Weights of a small image classifier.
Model: arch pvt, activation relu, patch size [4, 4], widths [96, 192, 384].
Training: 28100 steps, held-out accuracy 79%.
Rows from block 3 of a small image classifier, named by matrix and row number. Rows with one number belong to one neuron. Each number is 500 + 40 x the weight over its row's rms, rounded and kept within 0 to 999. All counts start at 0. Numbers have three digits each.
Before each neuron's rows are labels from the 100 images, of 14976, where the neuron reaches its highest value: "strongest on" is what is common among them. Only what is clearly more common there than usual is listed. The data: Sentinel-2 satellite tiles (TerraMesh).
# fc1: MLP up (model.blocks.3.mlp.fc1.weight, 576x192), inputs 0-95
# fc2: MLP down (model.blocks.3.mlp.fc2.weight, 192x576, transposed), outputs 0-95

strongest on: water; main land cover: water; flooded vegetation
fc1.126:523514536509391486497474485457540512451523499540486515496544548534486573506532453456489524467417530527459551492532434543524482544563418433489546523500496566467504544550543470507501499506493547470523470499369559474530557548419497492546432499513564516472511563523440439504520451488568521462
fc2.126:514478497520502574525472559445522416501571500513523492542517494521462470515506517473443415464565473484495539531507578479505473585482498452553490551540504499507446522476543506367455490514547536450474500487529500395442465595522440480538517520494467607463434502463522533453520483555490517515

strongest on: flooded vegetation
fc1.374:560504440496397509489444467540528454552458563495533423505532463499550443506540544445430517507439531511454541493536470556517532489459462472474535492533442528557518570445554510530512500461462490554552517490488486445543608551494500511494486526468504482533510408494515487516533510501584497494
fc2.374:433457485444537482460506453464544459562494479506434481572510492477556537404427479501533474488481499517444464470476447486500516503532415546449484548468493470531506512487487531427489558475543434498467507445529474529441559445478526455479504566488491538448525498448528442513494440533526541530

strongest on: main land cover: rangeland
fc1.473:551495534562468521442451507467499525494481491535509480461491455529495442476452506484568451477391559477530526542487621494451535524533423431495522493464499510529521490475531533482384492525523497498432489559469475484506471523501491441486519496443455563498497440475548418538486490506459499500
fc2.473:514554449470485523501514510530484548451437528472473461497543482533480443549532521493526455475455520502512583607471550478522505527508458450460526466536581525497501496529527445545436509557497476478516540502440578487463444444481465553519457514513459525471480536512501482472509515490448427491

strongest on: built area; crops; main land cover: crops
fc1.222:551515554471475490587474471459481532548495450476483468486483458477449481472522452504448500489524529473532509448426490463517541527511526490488523451426515552565491554467491502483457580517448505502597482615476471523507498529444495584510552505479492523543461456565527449469490535533509577546
fc2.222:508481544459545537494481471520453459517569472543467473536549459491552431458463518399512479506519517503418503550435564527456479468510568551554574498521525448484450544537482553435475438559436475454510539536398506437500473486466467399548468440576470472457516423558454490512557524487484508423

strongest on: crops; main land cover: crops; built area
fc1.58:494559503511559530510519529413515537503385503424468523468478488515554504476530541421467521505495484504549520505543501582412465466552507495537493431457514467512523563456552512547418528533504503451572493523526574467515514505479482490570519523508499533526510480477530514472498487526490457500
fc2.58:413513510428493621469599535505454494502466578466515475487520545454521540562450582475454565533547497540469491482458488439464520468546485522472504454474567440507518498440493510503527525528467516463500459447534479535470481486547496502501478459507467425504517489541459535433506516496430444570

strongest on: flooded vegetation
fc1.88:508413483515502475451539522497526513536500472523529449441492525461447486446496457502446470489437506550523541532464483524490530605466440412507489496493535525549523507434452473551537484516509464559505534485506486512507535548463538524465545571482530503479510469460496416483550547548517506562
fc2.88:527485578505448459513511515495502471530525517481502508502482473493549522482501401557505548435444476462446528587475503522502474476456416521602460488498514503602517531474484512514450484471569558443497545492484450503550542523429521491550482511466425543447496491461476501527526555414521491446

strongest on: water; main land cover: water
fc1.474:488523470501565520479487510538515512424519518510565580532516521404539482470411509509520507486478502422440501434502521437510552523489534510483508502496481514470442469541564512458493504476533428530513510524500424523447498521511456494491519460447528540472527510500515579440498427524431458475
fc2.474:467522544457477461484500591507440510498537526472469468475495538501498465448597521532506512470420486458444552543454490506443458551462428564519507466450579521497488482457419504511465515469473556466493546431508511441620475452470506503510564498489461539477460488488506465533482590500558526484

strongest on: trees; main land cover: trees
fc1.178:515509488611602494538543472564468578568507527568460500559452454497501508562508515504505452447434486486557516443528567504559477467500483580544567474478497466551534552437489545463516482453482475481402498518474519508478513459528463470436523463593471521486460510493474473490483442455451454515
fc2.178:503415528489457499473482527532481499547497506519422550542527490495447518496475557496491478500512380478540542587510576434547435498443573559511498495544470480533519496529505480526565497433452551449426501530522504493402509542516496471517468549490554498487534497547488464467503526502513508510

strongest on: main land cover: snow or ice
fc1.384:451521543494495491397547518500492571589476588497458465398522411523500483444466486480585486466516528513515516507503474528550529474479501557535456464462472470509529527458531517465449522470539464511482540491496556435512554413476538448507530477446512462481558527532551483475542494539431477445
fc2.384:515470493533528547531567564541506546421501536530497482510505534473485485531459534443520480534521438536449504581464479475466507538516543472410513536571481496470506476535471569473597451479418470430451540502550439508499510475489529560525468509485474548538454546447466479453476485519470497510

strongest on: crops
fc1.560:503438570519464476539484457466508530498478563570470535525497500467439521525540537502532448535510490528458549549482544487515580541466520557487457492543463572466570480556548533492512500527500474526446470548595526491476507518520514501512581577469496528595478545520400433503501501569492508523
fc2.560:519488552506491524544551493482541488471547522493515459505462480481567501571484485444516506488596393439535530598463525479439489523463548503534508510552494528507508443499441429463535494499508554539475484520554477518550506588432521468530405570558485524480523440519496527527534461499531519585

strongest on: clouds
fc1.19:550524525480461544534505508489577481518487456515500497439429424483479559470433621523464455528538484509513457500499549465480493447503544551512524547575532545524566523501444529522559461483499526522561572506489479430387468437526476495477528502465520534511511446496488520568440502527491534497
fc2.19:583498553538476501493538463541471462485456500447511553489507524488501507480439477483470451556510557576526435388517550529485574489518475479445442496504476565420538480494447445522473538520489590504475485503523521432434516507486489475461589526545470493518550556456533524491491478513448477596

strongest on: main land cover: trees
fc1.347:530463474568552567499581534512497477528526489502505445558491511537497531577545536490474454507480544517552573484484495522528544469490433386515527457484459458474603493515546497481461479441493502570504480502476525431529519524443425537495520491535593504516429511543504495460521533602510531577
fc2.347:455508492488500487467514409474477494497479513480439552407492523477483488414474553429501521483538477496496437450508491465572548426449507512490468497466450464511534520546543461423452491496551462527471511487539464430487540511511517450473450511574518550482550480524531579501454552507515521458

strongest on: main land cover: snow or ice
fc1.98:495489543488517443547491467468548488480532436453538539483483452436485448503462370504485467449535481517510557475566478407508508461572474472499482495524544492409440480515544523456601523490493523461518531490511471506456495532588504428493476536530519543480540451430524513479465518550483489462
fc2.98:500467523457576451484517577528450545484516496525542543475466468478528527511503401471531446543537583486544553496506532565494520536550497476470530527464559483492516532568484578509420571467505462497544470494433570493494519483514458532536499518486529535445442455432427467518507565515518471478

strongest on: main land cover: crops
fc1.429:485532480415498496486526490537523473442487445520459504467502375521497480505535518562543549543533554483494493522468549439499495404494544473574547489541453464520484538567568529545459557508458510518536469533425535511468503406552539518493528480486535445492532420541509505534452577442518452493
fc2.429:524574462517479614539509550457502455464514523489500413441465521516587483519511572492484513467549480471503510505461503494490489559453563558494505544507495430440516492463491504462631439505452556568451506457555488521449517450503493466549541541519488561487511512510538482499421435483497521515

strongest on: main land cover: crops; main land cover: water
fc1.454:432493494537489481543469531475521404455492487459456540586515539509507510531492440450526475591447452491548455400494531554511519533523553445448548541511430550481526523481520495470436538456461491578485390515442457487460496463428568489557504575530504470476479470459486464478526457508484478561
fc2.454:544501506408553514453454506525518549534512555467474424449497485496487519528489535520528556459507525519463575594435512404509444494552468446533445467564466514533478502460512510495523513600420424427533531524471485504464460531547477463449488477374508544465509434505433529508499525461520503497

strongest on: water
fc1.51:512547494559506397457492483491517516557497535470532481509490475468471495520571472463472531533520514465471512495531398488514502505453551592438458523506526533514526551528564502446500518555479502541426538535558559517457424442498427510523571536542536484545465475462482548507564583508426529581
fc2.51:415482478567445500445508528513508521516478533518492366455500442469543493520507578487493452462555492560440461516451448518472494499521529518502459473557441515457567475494577521547457429428533461467491519501464510584490447519503503509460472503533486572498479572506455556467512544513595473468

strongest on: main land cover: crops
fc1.307:519504523541527401462466456499536526582508543501504498486585502484477522491549449505495491532467552516476549526459466504520516471458475521444493550486515509502532575481512521461543542550529465530483564592555495469462458478481460511456491510435564472513484580547529554512546526582375540542
fc2.307:461475477561443519452504569481513537569453531456549551519498492485556491519551519455547470499562519533438498540505437505523525527493517524472483466570526488425562491469484548467513415452542477518502502510441465575475523588430527524454489536540478564555460582509415483490489535487544518549

strongest on: main land cover: trees
fc1.413:503481434452430579522494512474482489503512478484565489506455551496546437493506511484503477453486504492517467494473514496466443498507582556482474553445588448510506524490501500491473508541470470506435538528451489602470584454571536545475491500566449514433484534524436545525508469542473550545
fc2.413:434467469447497529442526457463494464496532549484469516444505476473512469440453500424494553530484501430476466532485543459515479380463510504552505465490471476479468476523528521480431509561507469501451497563512429505507612446505550445477452468556473476467502509485516542562457445482546470472

strongest on: built area; crops; main land cover: crops
fc1.561:519552602485490504586574499456467562539503461557522476471575481470561452490480535476462581456511501546466484433484487428465541415482456504519517490488546417482521524506481546431518500524512455481502508559467471560538484525455499447547467457511462516508476530528525507489479538541514522490
fc2.561:459547584505510447458516475535458523434476503475456479415573526460492468442512515459514482537563470525468519473448545434556586410482511464465447462501408416573522541440436501469551469563579527461458488548481488464532549488506488433494503526566496487516517462513486490547545449497550534476

strongest on: flooded vegetation
fc1.11:487427532521544458510480467491485480455460498532476492520445502501498567469532484466523460470482422562483514498507494485505425437495433478417521476476503551426539508536442473573532500569533571472526518508497523534522524454434486489412487437516524481458541521509509412572488460564549532493
fc2.11:480498559418509540419462480434537501565554480466450534546575514513493528448506473508501520475524488434559411485492447438467515527517483493498563476463545504532485534447556558528505483531541487467508550497522479449427538523439456535494485451539482567469551466470603521493524475517527543498

strongest on: snow or ice; main land cover: snow or ice
fc1.248:468538485472491512566569515436499516418545509539539546472576510522491481556523478428490496456558487534443559498529455451548500540500522496462477548531502536511486554498499483513479421522492520520597454493552466512462434409531450489491425504529492483553500436469484478466396520497526433488
fc2.248:503550483483421599575466506490459488522458531458501498521461518517479437542531561499413497461532496466500495490573561478438483531479463505450482463492467473487479506464555474549528475449510482457425547527547494522446563487500432408478536556491466540433508501531569483522481547474523543504

strongest on: water; main land cover: water; flooded vegetation
fc1.415:468519516477556498546475473457511542471549495515447515446493447517443544511508509487525492490528533479554494475520500549517495478476463417438527526528493484471456459537509504490544558456488517488455424471543479541497564442525456486501564543486511505528459484492579538579480439441539509476
fc2.415:524515470546510468512510503433592451469508551464501521560488467447502403515478526506486478524484543523476539530507500426466549523520545528541519517539517503550585425495478484538485552469505444541528509573451416489502499541516504461541495510450475562466519506481461495492503475505480555477

strongest on: main land cover: snow or ice
fc1.477:524426533471463513477502541454534500453560509500516515509532546396524511466463512537490515442495513573516511511516455459433528500505429469429493497546505507478508550441457494544539497402456495482477439470556498530498405496554469473528407473454529452540497538422506418498502476521417544441
fc2.477:508567499432509583458454456513493469494518494501455427456541559358466574558449501505521499525490551549484438496523469474435547500492500467579518472476474392496525497425463578533523496544425480484454518408589501545438438504511462497492481509458492529529519492478499489506476538464539469537

strongest on: main land cover: water
fc1.543:508478492520492476540462537518510497444425397560463597482530529520506519527462482557427471460487543513513515412560536531517448511483466461510507492504532601451534493549640483514471480521509528450537507552494494516547476548492488570472500456467531535481512578484473524505543494462478556492
fc2.543:522515528467462551454492531464491432482583525473488465560433523518514481478466488486464426469554497534509495524477548473519450536450476505514511522501473450448400485460557535422484472523524451497522498441504525465383498545533458507550496523455457561490429477517513499460478437541515511471

strongest on: main land cover: rangeland
fc1.169:503479532548504451503535496546588496541541519480536541507515471488496587471499465479503467512564532462524495474514468495442522530564501436453501492456457544438532553497593489489509506461517476512512545494523585543389479567532522470478521473519521546510508460486563484474528514462532495464
fc2.169:517492531461459509520432522558502563458450485563500499469495538526527459487558492500454523511509484380502489512433475569530526481473494509462471435540577520539470492467549451484477581521467530493506579516521534497564568553451510528472547441530479483573502536532542476571538559439531563481

strongest on: trees; main land cover: trees
fc1.388:509456452478412492550489539509566520499479507457555511515496551495455530506489503498511481518539510438488463515436520468506475538572536499492547557516576481504430493510467462458530592496501518467457443457505480591431493460533476498471520523426468496542530501492472566399513480503470494502
fc2.388:469552482520536463413512412519485506546445459514492563404531475518484529435490489475474542488511524491552481533540506500507528451428517514542483517507443448482536501515502501484444488583567485549467491536539514460536514476543499494542493504500488599467508494476558547512509469498510587501

strongest on: main land cover: snow or ice; flooded vegetation
fc1.159:479525488580508514566471507428489529514497478546467577443546460549535515524465467457499485556584567509537512461549435451552540502481510452477519528503606446501492482457458578524416539521418482483504498469489568554534516479551496472474477505505512461502530469517499467478556488543466484511
fc2.159:503430424460520397487523505516488533529540527495538561473473478545508506498601500496498473508546523473551539445493467508452537545507448515510473477465525453449526499528532469515384555506522479477464513465479527500521536528554484491546539525509538471431503505472398572492488537514549484567

strongest on: main land cover: snow or ice; main land cover: water; flooded vegetation
fc1.224:448482523472470520396512520513451531475480550528485494474519502545491459443369513468546490530536551452468444495489506551466524508476559554572581546440496437520474477523515488441469449517523501497528515483479517464467551401430529503521434489481492515474583470465467462516435505455414541505
fc2.224:602481478542549456500547547520608470426455472477513446472499562483502459503448612517439455541500439479475551566510511496427499445511532496483450522528438504515501450556501516457511450495513468531494496571563500525453482438523499535499476533514542520503499474504544511439456490568419438558

strongest on: crops; built area; main land cover: crops
fc1.27:551510578458524530507453452505526524479465518526535419449493524483547453488474449536518449502465498506458532556440511477518536512485493472423475422519509553452537514559517519434450501473501516469485445578435435529512459535425499505529476461474531579460413495589455549551545479475489453537
fc2.27:495482505459492554535506481520505461470534528494426519465491485487552507393526519452519497464544531508450520454507506460420512517527504515479539456503515512535502528517434541523418439526512480537392543519408497482515567525501512525562484467564470487438642399495534461499481515467523492514

strongest on: main land cover: trees
fc1.125:493487455483536471516505489527527582456489446543509494454543456551507525534554505465496446523511450516514453471601489504504436500532488486472474474465528554534538444494517508513478476472473467492592500565517450498506460504482505483464506463571469557473506497446428505408521571438545452415
fc2.125:467466536497467477507506499504561480493555523508493496547479513454514438533500500473441502537570425529521561509478538513494442494473546541453538476528520574528490470536537410460499441525438559508452463517516497509421521471525536479444511552564517501478549493578486478510513508483513567599

strongest on: main land cover: water
fc1.278:564533521477451467458503437493519449481512452496465466434480475533479476462501522560521543480535446478476448534484578482487531436540592544589508511511496442506528508529469561498503500516509516491522503485555493515470470411570536518518452456503509499550532443577536583460492546489501531466
fc2.278:500481570519508512482513509428440448533495479488522475540483458478502540513490559483543463449497509527458493503480548536507494522539487420526471606507459538514465558496550517486595461515490460539451502516555499450470584540403468461512528531462421539469522467510473532455447502494436487456

strongest on: main land cover: rangeland
fc1.334:537492525527529529549527539455481471443520543465564522533578521505520443498519458525533554467443540570579528559465518503475573569491517437508450496495510451508535483472460544520457488494435529513502471438623490534574470464468509522548518494459460560487453503476504405528465512489483550495
fc2.334:499552438498437521484498508500497497463455435497472468437524497443481504543525505565483457501505466528469426583560539495555493497426450517522568468563496458514538533527629438538547504525540549522382528398477547561506496509488487520525465481497508460472564515487550468463458527535473484472

strongest on: main land cover: trees
fc1.300:504425430575449531449475508500541457493464480496548517519436549473519479520508479520484467503465460465544514536508551501519490541507489496398518473537497530502486540543470449575509477511499461537475547477469511500464526534563529531517527580531518572460545554506470513481473524519585510516
fc2.300:455442511500496495486493511512433460468496555478500462416477498515480455455428552434540563504526519452499520475524551457477470406477484507455494524440485450459520538557513541458455562519535449522477462550470484515433519433471472449515484433502513519458475487497484502503465477498507481490

strongest on: water
fc1.188:503485537590555532553577616556436523517455556592539546582539575490469475542477452495438565431528486527484561517522434523471503496510467531482493454477490530545527448476465537538526492427511483491455544506522505490492586482583460522489475500530482521509458526543515445470531429458459580537
fc2.188:486499491448507525461509506490564465516429529579465455573503539496457543534429478408459500524486435524520477495555544589467472489467490471483493430550524469495538409513472503499548462516433484451491496530528505499523515533511504487496527510509513479513506505522498521482504478560474515605

strongest on: clouds; snow or ice; main land cover: clouds; main land cover: snow or ice
fc1.416:514543493459493462574550407516529470471488492474499523454508481535482495469515490421499511510517449494474494515487543523505486452499513521511463455440504573532535511512453550514542528477587460538490516475504494490491559444586527560479486488559493480498603477558524535489519528483538512430
fc2.416:466496518512505522459459543575456486459495525527507492446477515511447504547495479542440498497469541415488502471413559519553569515454515407523494531523522587500467458497513467476497559465450497502524582502544528515530541567408535418504594376533459484520508593482444473550472580491565503511

strongest on: flooded vegetation
fc1.87:552561476426457508442597434514576502529567571504520473478499463498495511480461637459474520469499479467505424511489535517498448508534498521559532549480507502550470504515505459492518502464520470484506507560514449489484518470484500487451453462534450497488465506552417451504493488454483518545
fc2.87:514495496414505495487559532500525511531505557526505593517507458458443493527555448447533553492528548499482539485464498501497518552461504544495573512431479529518551568413468522553434537500493482526515499457545483505457482479483475509476516468478472519407513535494488513521485467545490502525

strongest on: crops; built area; main land cover: crops
fc1.196:511416456516527549488537517556543429419511559471467461519498449532496609467523508487572469508435464517510483516493513572510539513516371423525488481537459432533598449522483515455541472433528483525493475439503533500524472452493438478471439543545516447447505460501448484475519493537435482476
fc2.196:480479533499527523487493491421476497535512581465483464415481512523510439451409510395480510499551470499421522523425551480507461491495532515537489468522519468500538513537471501469465506573525502559501511527417563447467499459463470430491473483562548539559475498527453521511481452498462465447

strongest on: main land cover: snow or ice
fc1.438:429445468534530521444461570526506528539507451559476532453519524545477450538430529555498520501516498465560439469513492528531487474531527541472480498462539407567497502486502488541445526470505502525524453478492588450539495475505516516500611535512468536423474538463458555436540547566494519570
fc2.438:503433442471457551485479453526510473499524585485537471545490458499517510446580482427517495513515567490460533523455490612460540602547423508462610525476490504504532503474543500470406514503528474528625424519545465512478458462473454499552471492459506572484443557485515496526506516511464492504

strongest on: main land cover: rangeland
fc1.53:546493518472487457573502485515527504453488534496525459522516523538462547485555524442450491508566501442479507491500510530455497489586516494476458480395464555512473535505555471492530552523483446516553550490489560529475527482525493545482515459548497501487537474563495478503543527449556447486
fc2.53:469469537467518580374458557523491567480528434545497545422476515445518438511518494508503498525544476433480473456403500493478508561515509420492460508505549532487559490453490490497483481484507497515505541513499484545506471532499532480518521505495572523501467521523542493544528588441540509512

strongest on: trees; built area; main land cover: trees
fc1.470:556490494521466563477458492463497487495466496445519523397427463559563521521511502451567452498520526492529511477483582513496477481415470498472483529568464483478548479555456530483515499584475518518414469579537515518543508380546445514403545518506407504504458573486523472560465456536421514465
fc2.470:545550499498512478524534426489510502425480553514512458447570470529534481518479557410567584475500556525432485463473538501483504473447544507467540487490454464433568580512457557479554485581508477553506496519515550442561518489534531446493500478562520507500499479510561489570540468465467469498

strongest on: crops; built area; main land cover: crops
fc1.459:420465387516462491554501502523517534529541498511408511537500511500491511565547504463560535466535526525545423454478569538494447493530489488497524523526546452441449465518495465461487512521489496557517518532558587456493500492568551474520535543531422497520546451392530534473468465467502504459
fc2.459:528484521449511521473547516477520493473513458533458515573504481508548491440485526432488482502525523537518500468524536450463432484565564536557552511465567457507527517527490479555520454515506466503468560549469461517524507482498504494497514476549458458492571501510512563502579508496555499508

strongest on: snow or ice; main land cover: snow or ice
fc1.185:534488484441454545496597439588463458469506476410558459558445529495496529458578446439498401483496520588482532528535520539505469574497506505495509448568518522463519498502520583530547496480532494484526524508502445477456528494476501554500432436497511475514482472517542445586454490461512420404
fc2.185:482405444424547523463473495540483516507586480461520458466435471559504516507623466527476451545538554483540529543461503546483517564573505485538593444476525538515561518479511537502461520504526474539621471414561482469487442505465504579501509438507489497544465513511448546539542524501479484471

strongest on: flooded vegetation
fc1.269:476479477470464505537529496490503443460542496481530470496463432473440477415483475441456522516490519484472488536537480537483469522513490520481623431512476541521490476498556521507499512559457449560431429507481465533451542502533504490502499523473522495542547422457510497600490583511560521434
fc2.269:466476430494466522550541492490495437585546520492468477610530448471487469488513469518516509542397486497524495501511513439478474510448409452424480564477534471481478486480528452378480494463552525424546510489510492446466503520515468519531570544466446581457519536468486441468442414539527462538

strongest on: crops; main land cover: crops
fc1.554:524445490453470520451598565438505463429553508573548489506500536440504519555536481484519455520512481600523564462519467435464464507549530553456523455503484487504450542488418507519495486457519578485502459496527462500499445475511521497466500517465514497448439497513490416517478456469440487525
fc2.554:480459450549523447549443451490486414504561520493493445416503508524467404472470525481451523473602515523500445543428493499485507572584539491484510507533467572509527467459471524536494461467503441500479540469508459524489461492466533487501451504481485518498480573485528515507535511507502561471

strongest on: main land cover: trees
fc1.466:576560552400490466505541535520470520556520480558509483579470523487467493481528529488431579526489483484443564514564537498441450476485565474486442553501512498500456467446498551457445519547434528450480515501512468527529498545442521472512451429459469512553430468485479490511528491434550449496
fc2.466:448520537511519556517530499474478474491497587516517524392474462465478484490443509423538515495548451559497459486494490434519527440497510572514430495523489506453558483536507516486435512568519451529502499517503471463499521558512511456477428447519518557457553491548466510458466514494526485464

strongest on: main land cover: rangeland
fc1.344:449531456513460558551461512499489529483473515484559467469464504563530422544486548472468478530440491535553557509477499511537498493488482527547485534532511491526467451520437469458473587467497540539577460466575422457579554528509551568508493484519481479448458497424489498522480547531473501539
fc2.344:513559509526439558531439490490493530491487505533570544489521510556534503478495469499485455523514509507524547536463524511531504565512475498484525507465523507533376479468485466470443626486432458532578533530587512456577515517539543523535525483525468478514465489492538457569511531457476500493

strongest on: main land cover: crops
fc1.85:495520465494502458488458487471474508494561503503524514563457506492500477510463449549522439478520532449437513477498516432508530513505550539432537462461465454590520416469500483551528526516476559492445497478562530482545487442549458567524590521527505555466492497474496556474463570534515517627
fc2.85:430502463526457595500488603563551586526549440501503470544505499574426418568566567521438455473480483477599514531554499500504433565521448500482531478509488477497475420509545530468473505392485467479478544539474455487485462528507447534484426474491485590449462554504520535566523497518486472533

strongest on: main land cover: crops
fc1.387:448471483504479591445486429443539494431473518446484551474432420543514481457471518494529511536528523506517480491456524553526488492400444570523527467472518526502549523485478472604525456489510492502455477487503508484468522513554557497401458474524474486465540535479458483563506412521507542531
fc2.387:519475477462473506513595441522447512512534506554497555372495425506540463435443539447513554526453517448452504481478493479486468458483439474458536482505464498480547511465508538456553478558505516494496430520505512510488571463464490507483491515566498492444464491543513535516501430460502512479

strongest on: main land cover: trees
fc1.286:590506468490489501485505472511494536521533468523511430484427648563461526495544511448445440501458536473489577518536460544502511548479496452468497525535540473487509444458510527437471536513454541516546493518516475551449544499444482569482469481473577514557415527513465541414576534456465473530
fc2.286:423515573464475467461537485555484480485489487502557487424484459485522452508438553416484428506491486474501483511467492425550495429480485562495526530515425430504517510514570488469440457552512447525509484493497416498465579493530495451508469490539473517449504502587477469521448431463470534466

strongest on: main land cover: water; flooded vegetation
fc1.425:462535506452480483456539399544480483529408443453432499516488447472454511535419579560502529453535466402508443546533567489476539459479501525562489483550497523476460531428534537481548470497547514468516533525533529472476492461495491436517453502544537505529525540500462539488535475432473523447
fc2.425:482596515498426517547499487483502440467470475490556422486469466524508530536542487532514552465499472538482516551435490508542525481525542565570467532529432534593508457503480501522522555522478495496503491484543515537569540476450489492501556490510364513535489474494489558533446511519492478545

strongest on: crops; built area; main land cover: crops
fc1.111:490512495514490521473503488596495502480550474470488534404516478544524457548464536498509538534522552422537489547505489502538456486561399518538495545526515493489482500542507535551492480512493524512503493415510533467472504516517570463497556469493453498413483486578434537558491504518476553526
fc2.111:491492474411521488566506454551523546476495580498592479479574501559487502541540473441531503517521494477508483487474590455466466514463560452585545595504476490467578492533563459464504549458471556537457470463477528500520444560590523513491487475492561493364514508522529454443506508491464534454

strongest on: main land cover: water
fc1.318:496522543485486447506455519424555551478534496504461519445564488485543444535483467515506421445494460530572495543496441427539584484491459485555478527453457504540535525467508480448493547478522463482534491418509500502506483521528504483503550488434572542431435478527470508445434541554504501521
fc2.318:469545549463527432540467475497520551490552539487507472534489443524535460484493445523545527476563555566496480490422503527496463548584536509490538489495462554519521517449453531528487473591500495459466527467542503475485498509511445486504562489554435468502462432554465426409484478524509500513

strongest on: clouds; main land cover: clouds
fc1.542:538472495493422533504544513509503493494530512471531503503513455470480465496488584553448500485509428472487513468523503461500477467473506468398471500497470522436456387424504486438454491528461494514532534506508454520425514481566521448495448531489509566558563429477431546461504442453560584473
fc2.542:527548490542531425476458526551590485482554552478536499498557461573476504405495448436546528452479532555482526450476479489535544467526473537466510475529506514432503499533513520431551547532550461430465499497479555458479474505522520468518535566441465483539514483572464444504504523464450468508

strongest on: main land cover: snow or ice
fc1.422:520613500502427521458519568510502481537556561461486470600493488488461508427477486527481465476514490474490561569519436555460483535478519528485542505489466467517430533470525544497537523556467478515575494563512406471489524503472512488517462550395492509522490438453576479558519532510491504487
fc2.422:451452461495569505505497494488492448518587485457526433545474451407473507478525460506512420556522469491565463493503528506485537523461449433543531539450506439511521437488496531428487553531478519417574554474527522476496485524527463504513503532500520515485500491503540524449420474603493458570

strongest on: main land cover: water; flooded vegetation
fc1.575:456521526510559558572465559507488523486493465442459508518512520507518473543325512516468519467515493505490520482528552392460461437511557518540485410495583474521491536549430529512499514471505537508550487496441504474495507461522524517584545496581488566458510495520518443521539522562498460492
fc2.575:488521506523460471505510532486413513518490560513530473460492532543444499471466525465548534534486461495508465442534485502428528493475473514500450484458506481475530501514518550472439470501447476496516478536570455511528574433394495518438458439567560524525417514543440480586443554485497464478

strongest on: clouds; main land cover: clouds
fc1.154:483441481560478508491455514569443543475436505485582562577564545517504468516549470492560491469518475508454488490420481521468467562511529502515449522497456493513474540482524478492426480546411543460471464540522546477464446523471453461529545444453513508505509500509531479474488498495459504547
fc2.154:519527498522510571493336459511467505461485470494529573483504560540469491566468523521455474522443526470451486528479553502453533462411460457481449537568485586485507550517523444507472490489477521499532512526498521426533529537447524482499582447557477436512519625525522402521506531526477480530

strongest on: main land cover: rangeland
fc1.175:535473533514510488526533505502518454476467474485479541582499507449467536478487488568508514487565532444424474485547475496492512538495481500460520485460422557491512506426536539542547459534522451475432547556486492556436481525540441446484502480509571512544534471544521537466546517425493510529
fc2.175:524583511522479544507471489508505582482488565526551483464496503537518470466523459502521486489532518530511567551446517517517532489506485507500539492507535485564380517491537462452466620529422462496555531491606515482601528521482485576499522491509444514502492442498573470533510519465466471455